Rows from block 7 of a small image diffusion model, named by matrix and row number. Rows with one number within an expert belong to one neuron, the router's apart. Each number is 200 + 20 x the weight over its row's rms, rounded and kept within 0 to 999. All counts start at 0.
Before each expert's rows are labels from the 100 images, of 14848 (inputs lightly noised), where the router gives the expert most weight on average: "responds to" is what is common among them; "colour at peak" is the nearest of a few named colours to the mean colour under the peak. Only what is clearly more common there than usual is listed. The data: microscope photos of single blood and bone marrow cells. In brackets: how many of the 100.
# router: slot weights (model.blocks.7.mlp.router.weight, 16x256, trained with AdamW), inputs 172-255
# up: expert up (model.blocks.7.mlp.up, 8x256x256), inputs 172-255
# down: expert down (model.blocks.7.mlp.down, 8x256x256, transposed), outputs 172-255

# expert 6
responds to: cell type: promyelocyte (33)
colour at peak: blue (60)
router.12,244,199,210,223,218,191,178,196,209,209,216,222,225,176,185,210,208,178,190,193,222,178,192,209,174,205,169,202,168,217,192,173,201,204,242,209,185,211,183,191,172,209,186,172,213,195,201,191,206,232,211,190,225,221,190,218,184,175,194,181,169,206,202,235,220,215,195,218,207,168,202,160,188,223,219,197,214,204,192,187,201,232,175,165
router.13,187,220,209,231,207,191,233,206,213,189,220,167,190,227,222,210,227,201,173,247,205,169,189,210,214,225,188,199,236,192,185,215,218,188,170,210,183,195,200,213,226,220,237,216,221,188,232,209,209,163,212,198,179,180,206,168,203,177,233,203,209,196,201,192,180,174,191,205,218,199,167,235,173,170,179,224,199,211,178,159,230,220,207,234
up.12,216,194,197,205,156,214,195,195,191,196,171,183,186,197,165,208,204,208,195,163,222,231,183,190,225,195,209,227,197,178,193,175,222,218,181,226,244,188,211,193,212,230,204,211,191,200,188,219,184,198,199,212,172,238,235,234,189,205,216,197,205,207,181,194,222,195,212,197,168,201,202,190,159,186,234,185,209,250,236,213,171,186,225,194
down.12,185,178,174,209,237,197,194,185,201,194,192,191,210,178,216,169,178,189,219,217,201,209,250,212,195,186,196,198,210,198,212,194,187,193,207,163,153,224,209,249,191,181,201,213,211,219,187,236,206,161,162,243,198,185,165,185,164,187,222,228,189,171,210,209,218,200,205,183,231,186,206,217,208,203,174,210,209,195,181,176,213,193,173,214
up.13,201,192,224,217,250,165,222,176,189,241,208,201,227,217,182,216,182,217,179,239,233,210,234,222,175,208,200,178,221,164,207,198,220,226,205,194,222,209,238,199,187,178,171,191,197,205,189,202,222,184,210,217,225,172,189,209,216,224,196,210,213,207,204,233,213,210,208,188,227,240,217,196,193,176,171,214,219,194,188,210,203,180,184,203
down.13,223,193,157,150,184,214,215,219,216,183,203,180,171,181,225,193,175,196,222,191,204,188,156,187,231,191,219,200,172,222,168,217,182,169,192,238,231,206,161,181,223,170,198,184,200,202,186,190,194,228,195,180,184,232,207,206,213,192,200,201,193,197,158,176,175,191,172,197,182,163,194,210,217,220,243,188,174,188,223,199,213,211,227,208
up.17,175,212,224,193,202,211,206,209,197,213,230,209,203,196,196,172,199,211,224,219,185,206,204,197,173,206,176,196,187,232,204,189,215,175,229,183,201,180,187,212,191,178,211,207,201,207,211,210,189,200,225,219,153,184,196,189,181,201,223,213,202,161,180,234,199,238,191,231,229,183,192,197,211,185,243,206,190,211,169,232,201,169,217,212
down.17,208,212,215,190,184,207,167,191,238,172,192,179,207,220,182,225,207,189,164,193,244,198,162,194,222,186,194,219,219,199,159,218,199,217,156,191,238,215,183,177,163,232,201,207,159,196,230,164,211,205,235,234,206,222,201,191,212,206,192,171,205,233,209,192,170,199,201,197,175,206,184,225,186,194,197,195,212,208,188,183,206,217,203,175

# expert 2
responds to: smear: peripheral blood (46); cell type: erythroblast (32)
colour at peak: white (72)
router.4,209,188,223,164,203,200,192,211,225,172,193,194,184,205,213,183,212,191,172,226,204,184,221,183,228,207,214,178,196,189,218,195,206,178,193,234,216,213,160,215,157,193,180,169,212,189,205,166,214,177,191,193,178,195,224,216,195,200,185,236,194,178,202,195,226,198,195,181,230,179,215,220,217,212,198,193,184,226,179,213,218,198,211,216
router.5,188,179,184,173,207,229,220,191,177,196,186,234,209,205,184,223,197,198,210,179,197,223,228,224,225,174,209,203,191,186,190,172,177,197,181,226,221,169,190,195,199,198,181,178,205,216,186,176,197,190,211,162,209,222,193,226,165,190,151,215,227,186,172,226,243,214,216,195,177,190,204,204,178,180,194,197,216,231,168,233,179,164,183,199
up.20,205,216,189,212,162,208,225,225,195,201,171,198,188,193,217,235,195,194,215,221,210,184,214,200,215,190,214,212,181,167,223,190,231,212,202,181,203,202,172,201,204,233,189,189,171,177,183,201,174,237,179,189,209,184,217,214,209,208,199,219,220,186,216,187,189,184,203,209,201,175,202,188,228,194,200,191,219,203,183,217,172,206,236,174
down.20,222,196,197,200,253,201,189,178,207,184,217,197,215,236,181,201,199,211,171,204,185,213,184,205,180,214,178,173,220,234,204,208,182,201,197,219,185,204,227,189,187,185,211,218,199,209,233,184,226,166,233,217,188,230,202,169,204,202,200,164,183,221,196,211,193,228,202,198,214,208,207,206,192,207,194,216,200,195,231,176,226,176,204,216
up.23,201,234,216,241,181,179,182,185,211,205,198,223,214,168,212,208,239,209,176,183,252,200,197,192,205,236,207,168,207,177,200,167,192,208,168,192,209,189,200,151,207,182,206,191,203,196,200,222,166,190,199,184,187,170,207,201,192,204,227,183,175,218,188,184,237,218,200,222,219,170,215,209,196,195,149,206,181,226,200,214,211,192,168,207
down.23,218,193,186,194,215,221,218,205,193,206,182,181,206,235,200,196,181,196,234,211,167,191,181,212,202,175,183,209,196,220,201,216,186,212,255,200,210,220,205,214,203,221,214,211,211,197,204,192,228,217,192,239,213,209,195,196,221,188,152,188,196,190,208,203,181,191,200,189,170,236,189,192,221,211,250,174,207,184,195,173,194,202,227,197
up.24,231,204,191,229,190,177,215,213,231,203,215,208,184,224,167,223,203,210,172,201,239,204,211,200,187,198,179,208,247,158,180,205,216,224,199,201,217,207,172,183,196,217,175,213,213,222,209,183,190,169,193,179,203,225,235,235,174,203,197,192,200,208,197,179,189,219,200,237,231,228,187,205,197,185,201,154,184,233,206,206,159,215,189,185
down.24,165,231,212,177,206,238,172,194,170,210,185,207,198,181,213,197,194,172,215,202,159,193,192,206,208,210,234,196,196,236,236,214,188,182,210,211,180,189,214,199,213,181,226,202,179,197,186,218,185,225,201,245,206,194,172,185,227,225,212,202,205,204,202,217,179,169,180,164,180,175,214,197,210,221,186,250,219,179,182,198,258,201,206,204

# expert 1
responds to: cell type: lymphocyte (42)
colour at peak: grey (54)
router.2,235,245,232,179,203,191,187,209,235,228,212,208,198,217,226,214,212,207,189,183,193,227,174,183,171,169,221,210,200,223,207,211,191,189,216,227,174,208,183,224,172,170,171,192,203,223,207,157,223,209,186,159,199,192,180,184,233,182,189,214,166,187,201,205,198,185,191,205,226,197,196,171,207,214,185,169,183,182,158,209,186,207,177,183
router.3,232,186,184,161,237,209,224,176,180,187,216,233,213,210,210,195,222,205,217,201,230,187,195,172,229,180,174,198,219,217,197,217,228,220,199,228,192,202,195,186,213,208,222,184,224,215,224,174,202,180,163,182,197,235,189,180,232,221,193,213,219,191,193,189,176,192,187,193,200,171,209,181,192,194,172,211,186,186,191,234,219,228,205,170
up.21,223,219,187,213,183,165,167,212,199,202,207,175,175,211,186,227,206,218,171,169,212,204,177,231,199,175,227,221,234,171,212,231,162,237,219,225,176,205,189,223,218,170,227,167,188,204,216,203,190,202,239,210,173,203,200,238,223,220,218,165,214,204,183,228,223,172,170,197,133,203,190,242,210,218,217,171,207,185,165,198,176,209,184,193
down.21,244,184,195,184,196,189,199,186,195,182,201,240,195,175,204,192,188,222,188,182,243,187,179,186,207,231,188,182,199,208,191,204,222,200,187,241,205,196,211,181,203,176,174,217,181,206,175,213,198,154,227,186,230,235,204,193,226,200,223,199,195,228,174,196,214,232,207,220,210,182,178,176,206,237,175,225,202,206,188,178,196,231,213,188
up.22,198,205,208,222,169,173,233,188,189,206,204,222,173,195,189,189,231,190,228,195,210,189,204,190,169,195,204,248,149,242,188,182,196,176,209,222,198,226,194,198,185,199,192,165,186,173,192,223,194,229,216,240,209,199,215,210,194,211,204,189,198,197,184,222,235,210,235,202,196,178,180,196,205,194,212,202,205,181,184,227,185,200,187,177
down.22,235,213,195,230,188,228,206,199,220,194,195,201,180,208,179,177,191,194,210,178,180,206,170,176,189,200,202,184,211,196,189,229,174,181,196,215,225,192,201,174,168,202,216,195,166,186,228,211,234,187,203,249,185,253,237,189,171,214,224,192,203,214,173,195,165,183,196,213,225,233,220,174,214,204,203,202,168,189,194,202,212,214,225,215
up.23,212,186,198,196,165,207,179,192,159,215,238,195,163,196,200,183,200,221,234,172,181,217,200,217,200,214,241,190,222,161,199,240,233,211,188,226,202,196,194,222,210,163,170,194,182,212,189,200,211,175,186,196,148,174,193,222,208,223,214,201,215,203,241,164,191,216,205,175,210,210,210,234,251,179,218,206,170,192,210,192,178,164,207,190
down.23,216,173,204,203,193,241,179,191,207,198,169,185,180,196,190,202,209,165,221,195,197,197,199,195,212,196,187,186,182,215,184,168,175,177,193,175,222,236,194,211,189,221,200,191,193,199,219,213,247,205,199,202,189,166,219,192,149,207,215,222,198,260,184,186,193,188,212,185,212,197,182,183,131,178,214,191,207,225,223,216,211,200,175,215

# expert 3
responds to: cell type: artefact (34)
colour at peak: purple (58)
router.6,201,194,212,224,186,204,236,183,206,206,204,202,161,218,202,228,209,170,177,195,185,220,198,214,217,183,187,215,195,184,187,226,202,203,157,222,204,193,173,240,225,198,207,159,214,194,213,225,176,159,228,198,206,196,189,233,176,193,185,201,191,176,210,195,211,210,207,207,226,194,184,193,184,208,172,218,188,220,203,197,195,198,200,230
router.7,199,226,214,193,191,219,216,207,209,203,180,171,187,217,226,216,222,190,178,207,238,183,154,215,190,209,214,206,175,198,215,186,193,200,183,202,182,224,194,194,190,219,226,217,209,217,207,218,202,206,236,202,190,189,181,203,211,194,217,183,183,200,222,192,222,186,221,211,175,206,191,221,172,196,211,177,194,214,229,161,210,184,201,182
up.22,143,178,164,193,226,206,195,166,206,183,186,235,220,219,196,196,166,228,208,183,185,200,218,212,183,234,207,185,183,188,234,187,210,194,169,219,170,179,183,142,173,227,194,182,208,191,160,198,189,211,220,206,186,214,163,201,179,207,209,170,170,204,215,183,224,195,230,169,197,196,208,210,201,219,213,182,217,175,223,185,206,208,198,211
down.22,225,199,208,192,189,191,212,212,231,201,189,199,171,231,222,194,204,162,177,192,178,190,167,200,209,172,173,224,174,223,191,242,201,197,219,245,195,229,190,223,207,183,174,195,173,206,222,205,213,184,215,219,193,217,234,182,174,195,182,221,205,204,189,185,188,224,204,257,197,215,196,148,195,196,179,181,197,210,182,167,210,235,231,180
up.29,202,212,178,188,206,178,223,172,191,182,210,175,201,198,181,192,201,197,240,198,176,231,204,207,213,181,225,187,173,189,208,168,208,176,173,175,215,212,254,186,196,171,186,181,187,242,219,156,191,173,135,186,175,184,168,190,197,210,172,209,171,209,198,191,195,203,194,161,227,210,204,203,203,208,215,192,211,181,197,226,189,206,193,200
down.29,198,227,205,222,194,170,198,198,200,219,166,174,203,184,193,224,182,151,177,226,211,157,220,224,209,220,193,197,170,217,209,209,218,191,205,199,195,225,192,153,207,164,188,164,218,208,203,200,194,180,210,183,207,182,203,228,176,178,165,230,214,202,205,209,159,210,187,195,185,210,211,203,219,210,232,198,196,171,217,194,171,220,178,177
up.31,211,195,215,217,195,195,243,180,215,188,234,228,202,223,158,161,188,201,211,206,203,186,197,207,177,211,185,196,175,180,204,182,183,228,192,193,240,186,178,178,187,219,178,194,171,234,196,209,209,212,190,179,228,216,200,222,214,188,208,215,173,200,209,238,181,233,236,199,190,187,249,204,216,230,193,197,193,210,181,195,198,177,203,237
down.31,198,202,190,190,183,215,165,184,198,165,181,176,202,174,211,194,218,197,181,160,206,231,180,256,201,202,207,200,189,204,209,235,221,223,201,208,169,179,220,229,170,220,244,204,168,187,213,214,197,228,208,220,208,165,179,221,213,217,182,226,205,203,198,224,192,199,174,217,197,185,174,196,204,206,216,232,185,203,207,182,235,188,240,188