Weights of a small image diffusion model.
Model: 13.5M parameters, 32-pixel images, arch uvit, activation squared_relu, moe soft, num experts 8, patch size [4, 4], layers 12.
Data: trained on microscope photos of single blood and bone marrow cells, 194171 training examples, 23.7 epochs.
Rows from block 7 of a small image diffusion model, named by matrix and row number. Rows with one number within an expert belong to one neuron, the router's apart. Each number is 128 + 32 x the weight over its row's rms, rounded and kept within 0 to 255. All counts start at 0. After the name is the row's rms in percent of the matrix's.
Before each expert's rows are labels from the 100 images, of 14848 (inputs lightly noised), where the router gives the expert most weight on average: "top examples" is what is common among them. Only what is clearly more common there than usual is listed. The data: microscope photos of single blood and bone marrow cells. In brackets: how many of the 100, against the usual share in percent.
# router: slot weights (model.blocks.7.mlp.router.weight, 16x256, trained with AdamW), inputs 172-255
# up: expert up (model.blocks.7.mlp.up, 8x256x256), inputs 172-255
# down: expert down (model.blocks.7.mlp.down, 8x256x256, transposed), outputs 172-255

# expert 1
top examples: cell type: lymphocyte (42 vs 15.2)
router.2 128 [184 201 179  94 133 114 107 143 185 173 147 141 124 155 170 150 147 139 111 100 116 171  86 100  82  79 161 144 128 165 140 146 114 111 154 171  86 140 100 166  84  80  81 115 132 165 140  60 164 143 106  62 126 115  96 102 180  99 111 151  74 107 129 136 125 104 113 136 170 123 122  81 139 151 104  79 101  99  61 142 106 139  91 100]
router.3 069 [179 106 102  65 187 142 167  90  96 107 154 181 149 144 143 119 163 136 155 130 176 107 120  83 175  95  87 124 158 155 123 155 173 160 126 172 116 131 120 105 149 140 163 103 167 152 167  86 132  97  69 100 124 184 110  97 179 161 116 149 158 113 116 110  89 115 107 117 128  82 143  97 116 118  84 145 106 106 113 183 158 173 135  80]
up.29 138 [110 174 111  82 147 101 110 148 109 156 128  98 108 132 166 168  94 100 153 123  90 139 175 159 138 197 181  93  95 141 207 118 137 130 124 147 134 141 140 179 125 104 165  57  82 136 106 158 154  78 199 151 114 118 129 201 129  86 161 122 113  41 148 128 149 134  57 147 110 137  93 167 101 140  97 103 125 113 113 109 102 145 150 110]
down.29 137 [124 120  85  60 135 148 116 171 129 132 184 138 107 142 193 129 128 113 121 180  52 131 100 131 186 124  97 140  88 200  86 112 108 158  75 210 129 160 118 158 122 100 207 105 132 157 112 140 122  94 139 153 131 121  80  97 133 103 134 120 113 117 140 111  93  65 103  82  92 164 170 188 120 136 149 135 173 100 166 144 136 136 126 135]
up.30 139 [ 98 141 181  80 131 108  39 186 129 130 148  73 114 124 110 115 228 158 151 101 126  77 138 132 114 141 102 140 116 124 158  94  86 107 179 166 145 124 114 148  90 164 153  80 103 101  98 123  82 124 170 124 201 136 119 128  82 163 125 137 169 140 128 135 102 154 131 121 118  96 146 106 201 115 156 116  90 126 172 138 104 142 189  87]
down.30 118 [ 94 142  87 141 144 186 200  74 234 127  58 147 188 142  79 111  94 195 109 142 137 147 197 143  77  93 161  87 138 142 118  77 148 146 203  75 122  44 121 117 165 150 103 135 157  99 125 109 118 122  82 175  79 127 167 104 133 125 140  64 126  95 130 143 101  93 141 145  99 155 141 179 116 120  85  93 143 175 112 165 204 150 118 146]
up.36 135 [ 80 159 127 103 168 109 138 122 158 112 120 141 155 133 163  81 120 165 128 241 115 139 131 150 109 136 154 132  83 130 128 107 127 118 120  66 156 166  94 154 123 111 114 102 139 102 154 135 109  90 155  86 152 209 137  78 102 163 179 151 138  96  87  81 105 184 121 161 116 187 194 159  64 125 124 137 108 103  71 164  85 153 149 127]
down.36 122 [119 176 113 135  97 117 141 184 139 113  90 150 130  97  55 137 117  88 152  78 105 103 109  97 177 149  88 144 126 145 149 152 162 151 119 164  66 115 177 102 139 130 130 119  60 118 131 108  66 121 101 161  81 141 141 110  86 120  84 126 153 136 184 217 167  86 137 103 126 151 103 130 188  73 143 130 148 163 154 100 108 155 161 142]

# expert 3
top examples: cell type: artefact (34 vs 9.8)
router.6 067 [129 118 146 167 106 134 186 100 138 137 134 131  66 158 131 173 143  81  91 120 104 161 125 151 156 101 108 152 120 103 107 169 131 133  59 164 134 116  84 192 168 125 140  62 150 118 150 168  90  62 173 125 137 121 110 180  89 117 104 130 114  90 144 121 145 144 140 139 170 119 102 117 102 141  83 157 109 160 133 123 119 124 127 176]
router.7 071 [126 169 151 117 114 159 153 139 143 132  96  82 108 155 169 154 163 111  93 139 188 101  55 153 113 143 150 137  89 125 153 105 116 128 100 132  99 166 118 118 112 159 169 155 142 155 140 156 131 137 186 131 112 110  98 133 146 118 156 101 100 128 164 115 164 106 162 146  89 138 113 162  84 122 146  91 119 151 174  66 145 102 129  99]
up.32 195 [125 111 156  83 127 127  82 128 148 129 110 148 130  84 146 109  82 104  94 142 181 122 154 134  77 132  50 154 156 124  34 121 107 102 179 150 118 157 123 151 133 102 177 159 107 192  77 133 109 154 200 121 165 119 125 126 128 106 153 119 175 125 141 145 131 134 124 168 110 148  63 122 107 121 167 113 124 158 113  85 119 104  67 101]
down.32 170 [165  84 106 148 124 140 128  81 138 128 155 160 122 160 179 146 103 137 118  92  88 168  90  90 175 153 120  86  72  89 113 185  92  94 137 177 149 117 121 152 163 178 121 123 128 118 109 125 118  83 102 173 118 140 135 179 130 144  92 159 138 145  81 150 121 144 123 134 163  72 106  66 159 150  96 151 149 130  55  92 135 140 112 134]
up.39 008 [119 187 131 128 105 115 150 128 144 153 103 194 113 121 193 126 145 116 182 138 141 144 145 146 193 141 112 120  94  91 109 135 132  89  91 113  87 105 140 119 138 103 164 131  83  86 163 159 142 120 110 146 130 126 163 142 206 116  81  83 122 112 155  85 164 172 161 123  80 144 123 135 122  90 119 126 173  87 101 153 144  80 224 150]
down.39 006 [189 112  72 138  90 113 169 210 108 179 185 117 119 111 139 123 100 125 140 110 205  84 129 140 142 122  70 110 126 110 116 162 143 121 129 131 160  90 138  42 139 121 135 189 113  83 187 128 149 123 103 113 128  73 170 161 135 100 136 120  97 104 146 166 141 119 105 107 104  88  93 138 182 168 199 140  46 102 118 124 167 171 161 121]
up.41 170 [131 126  82 108 162 143 125 110 146 106  83 134 153 121 101 103 113  86 128 117 135 124 131  97 130 135 193 145  85 156 104 161 102 149 158 134 215 204 146 178 113 159 163 138 127  88 118 131 149 132  90  98  93 136 145 111  99 112 114 128 155 104 107 150 142 121 152 106  92 113 118 126  82 119 117 104 151 148 179 120 157 121 121 179]
down.41 162 [ 59 143 148 102  92 117  98 134 194 118  87  89 132 166 150  76 125 165 137 147 132  95 156 141  77  87 138 131  96  61 158 144 110 127  96 122 139  94  70  77  98 143 109  66  89 106 157 124 171 139 102 124 150 118 149  86 190 150 108 120 105 110 207  84 107  77 115  84  68 142 132  89 171 155 127  71 122  58 136 161 183 130 171 149]

# expert 2
top examples: smear: peripheral blood (46 vs 16.2); cell type: erythroblast (32 vs 14.3)
router.4 240 [143 109 166  71 132 128 115 145 168  83 117 118 103 136 148 101 148 113  83 169 134 102 161 101 173 139 151  93 122 110 157 120 138  93 117 183 153 149  64 152  60 116  96  79 147 110 135  73 151  92 113 118  93 120 167 153 121 128 105 185 118  92 131 120 170 125 120  98 176  95 152 160 155 147 126 117 102 170  94 149 157 125 146 153]
router.5 034 [108  94 103  84 139 174 160 113  92 121 105 182 143 137 102 164 123 125 145  95 123 165 173 166 168  86 143 132 114 106 113  84  91 123  98 170 162  78 112 119 127 125  98  92 136 154 106  90 124 111 146  67 142 163 116 169  72 112  50 151 171 105  84 170 197 151 154 121  91 112 134 135  92  96 118 123 153 177  77 180  94  70 101 126]
up.27 089 [119 121 106  97  87 164  92 170 133  92 127  82  92 170 137 132 150 153 141 138 184 114 111 111 140 134 115 137 182 142 156 145 169 123  93  92  76 118 123 124 152 113  63 123 124 114 160 124 127 104 114 166 152  87 169 121  70  83 115 126 132 148 111 130 160 140  90 120  88 120 102 125 162 105 153 159 191  56 118 168 122 148 189 108]
down.27 081 [140 157 180 159 175 145 157 113 125 202 153 176 155  66 128 142 124 111 106 132  38 145 139 155 114  87  98  87  96  79 114 114  83 151 120 153 144  95 128  96 139 165 148 124 127 149 133 117 153 157 160 101 186 150 121 114 189 134 134 125 130 103 145 125 108 128 126 130 172 138 178 131  55 130  77  81  74 176 142  95 119  96 110 115]
up.28 138 [ 98 126 163 186  54 132 104 102 119 183 113 102 125 126  76 197 162  98 119 140 150 143  66 117 145 195  84 172 137  92 185 149  96 129  95 143 103 147 167 144 124 155 116 109 114 120 111  92  94 130  94  57 120 143 129 109 134 141 129 129 107 105 125 128 114  68 109  93 121 120 140 174 139 133  77 148  88  97 156 156 171 144  94 171]
down.28 141 [140 111  73  96 183 152 166 156 107  58 174 153 159 117 136 119  84 126 131  98 125  97 173 135 138 104 167  48 131 139 118  94 155 116 101 125 186 104 100  97 153 120 110 108 124 139 164 171 180 136 194 165 135 140 168 149  95 111 133 115 144 143 137 143 102 182 138 151 122  92 134  83 162 146 153  97 144 174 119 122  99 130 141  82]
up.29 146 [160 112 121 163  58  98 142 101 124  76 107 129  99  99 190 183 112 155  83 143 144 100 177 109 110  86 138  74 173 145 102  92 129 144 158 108 202 184 111 132 162  84 134 120 181 117 121 144  74 146 182 104 109 114 145 156 127 146  83 122 178 154 129 119 109 197 116 150 151  92 122 177 155 149  75 125  96 163  80 146  48 111  71  87]
down.29 134 [110 172  72 124 170 143 109 146 124 153 136 109 178 110  49 130 138  87 162 104 135 137  77 145 117 121 130 213  81 114 119 153 158 104 119 155  57  89 123 118 115 161 111 133 104 144  86 120 148 148  94 171 141 171 112 110 127 100 165  86 114 108 105 161 129  67 164 122  84 185 126  99  56 122 163  93 128 122 161  99 186 132 181 161]

# expert 4
top examples: cell type: artefact (25 vs 9.8)
router.8 059 [ 91 174 132 110 128 146 112 105 163 127 158  66 120 174 159 156 178 158 104 153 134 128 110 179 166 156 163 149 174 150 128 129 113 130 110 145  66 161  87  91 155  90 137 166 109  61 230  75 119 126  75 137  88  78 137 179 157 149 134  96 152 134 160 123 103 139 121 143 147 177  94 160  88 130 172 126 125 179 145 169 128  82 126 116]
router.9 073 [ 88 107 163 109 196 112  71 127 105 150 143  87 149 142 121 147 163 189 100 126 125 165 137 119 155  30 100 117 126 159 145 138 113  91  88 177 126 121 153 100  81 107 134 110 115  98 189  89 128 155 149 140 107 132 122 176 154 191 151 125 170  94 211 148 132 159 104 101 111 111 181 128 156 169 158  98  83 167 127  67 203 113  63 156]
up.21 028 [112 156 111  99 127 133  93 136 110  69  93  76 172 123 102  97  98 172 139 109  98 133 126 163 135  96 176 126 110 116 145 145 132 127 147 118 146 114 154 155 119 144 109 101  76 143 150 108 124 128 136 123 139  98 136 165 110 125 182 176 118  66 136 115 101 157 179 135 141 155 145 151 180 109  94 122 131 152 107 113 116 119 162 180]
down.21 033 [180 117 140 138 102 160  77 102 112 120  81 124 114  74 160 110 133  77 114  41 168 130 160 120  93 117 170 118 173 140 169 137 164 162 129 107 125 175 122 147  98 159 162  73 156 115 148 127 107 130  82 161 120 113 110 130  74 130  94 141 133 180 142 173 132 111 102 139 182 131 117 123 102 124  92 148  92 184 119 122  50  93 155 109]
up.26 008 [ 87 151 118  81 129 115  77 125  51 101 114 134 106 106  88 136 137 147 124  97 129 155 143  99  74 141 114 151  80  77  95 193  87 122 101 136 112  66  85 212 120 129 124 134  97 125 154 101  66 107 115 154  97 140 106 137  93 116 161  35 120 134 116 119 160 175 144  89 207 121  93 168  97 102 124 166 127  90 109 101  63 139 151 154]
down.26 010 [ 46 215 129 151 179 180 109  37 110 154 140 120 129  77 131 100  89 137 162 206 118 142 109 158 168 101 130 129 133 123 182 127 164  46 173 124 163 122  97 148 109 141 136 114 102 124 166 106 154 135  90  74 125 170  87 130  91  78 131 123 154 122 165 131 127 138 126 133 114 108 170  69  90  83 128 131  99 122 100 132 143 107 129 141]
up.27 038 [103 139 143 103 101 130 174 119  61 102 111 178 124 116 109 145  82  94  82 137 171  57 153 103 131  93 194 152 157 131 171 118 123 126 121 116 212 153 149 143  56  91  90 107 102 127 130 125 151 113 145  96  64 146 140  96  96 149 128 154 184 162 122  83 153 122  88 131  99 157 164 113  95 161 138 103  82  35  76 146 117 128 108  85]
down.27 046 [ 94 118 115 172 124 160 168 137  83 192 101 170 156 125 174 129 115 130 202  73  73 145 110 154 165 131 131 117 143 124 155 113 181 142 126 152  94 192 139 139 132 111 136 124  90 157 144 176  94  87 107 120 140 150 137 152 153 123 192 175 141  48 173 133 101 119 167  76 108 156 163 101 121  84 185 108 106 149  66  67 153 106 129 142]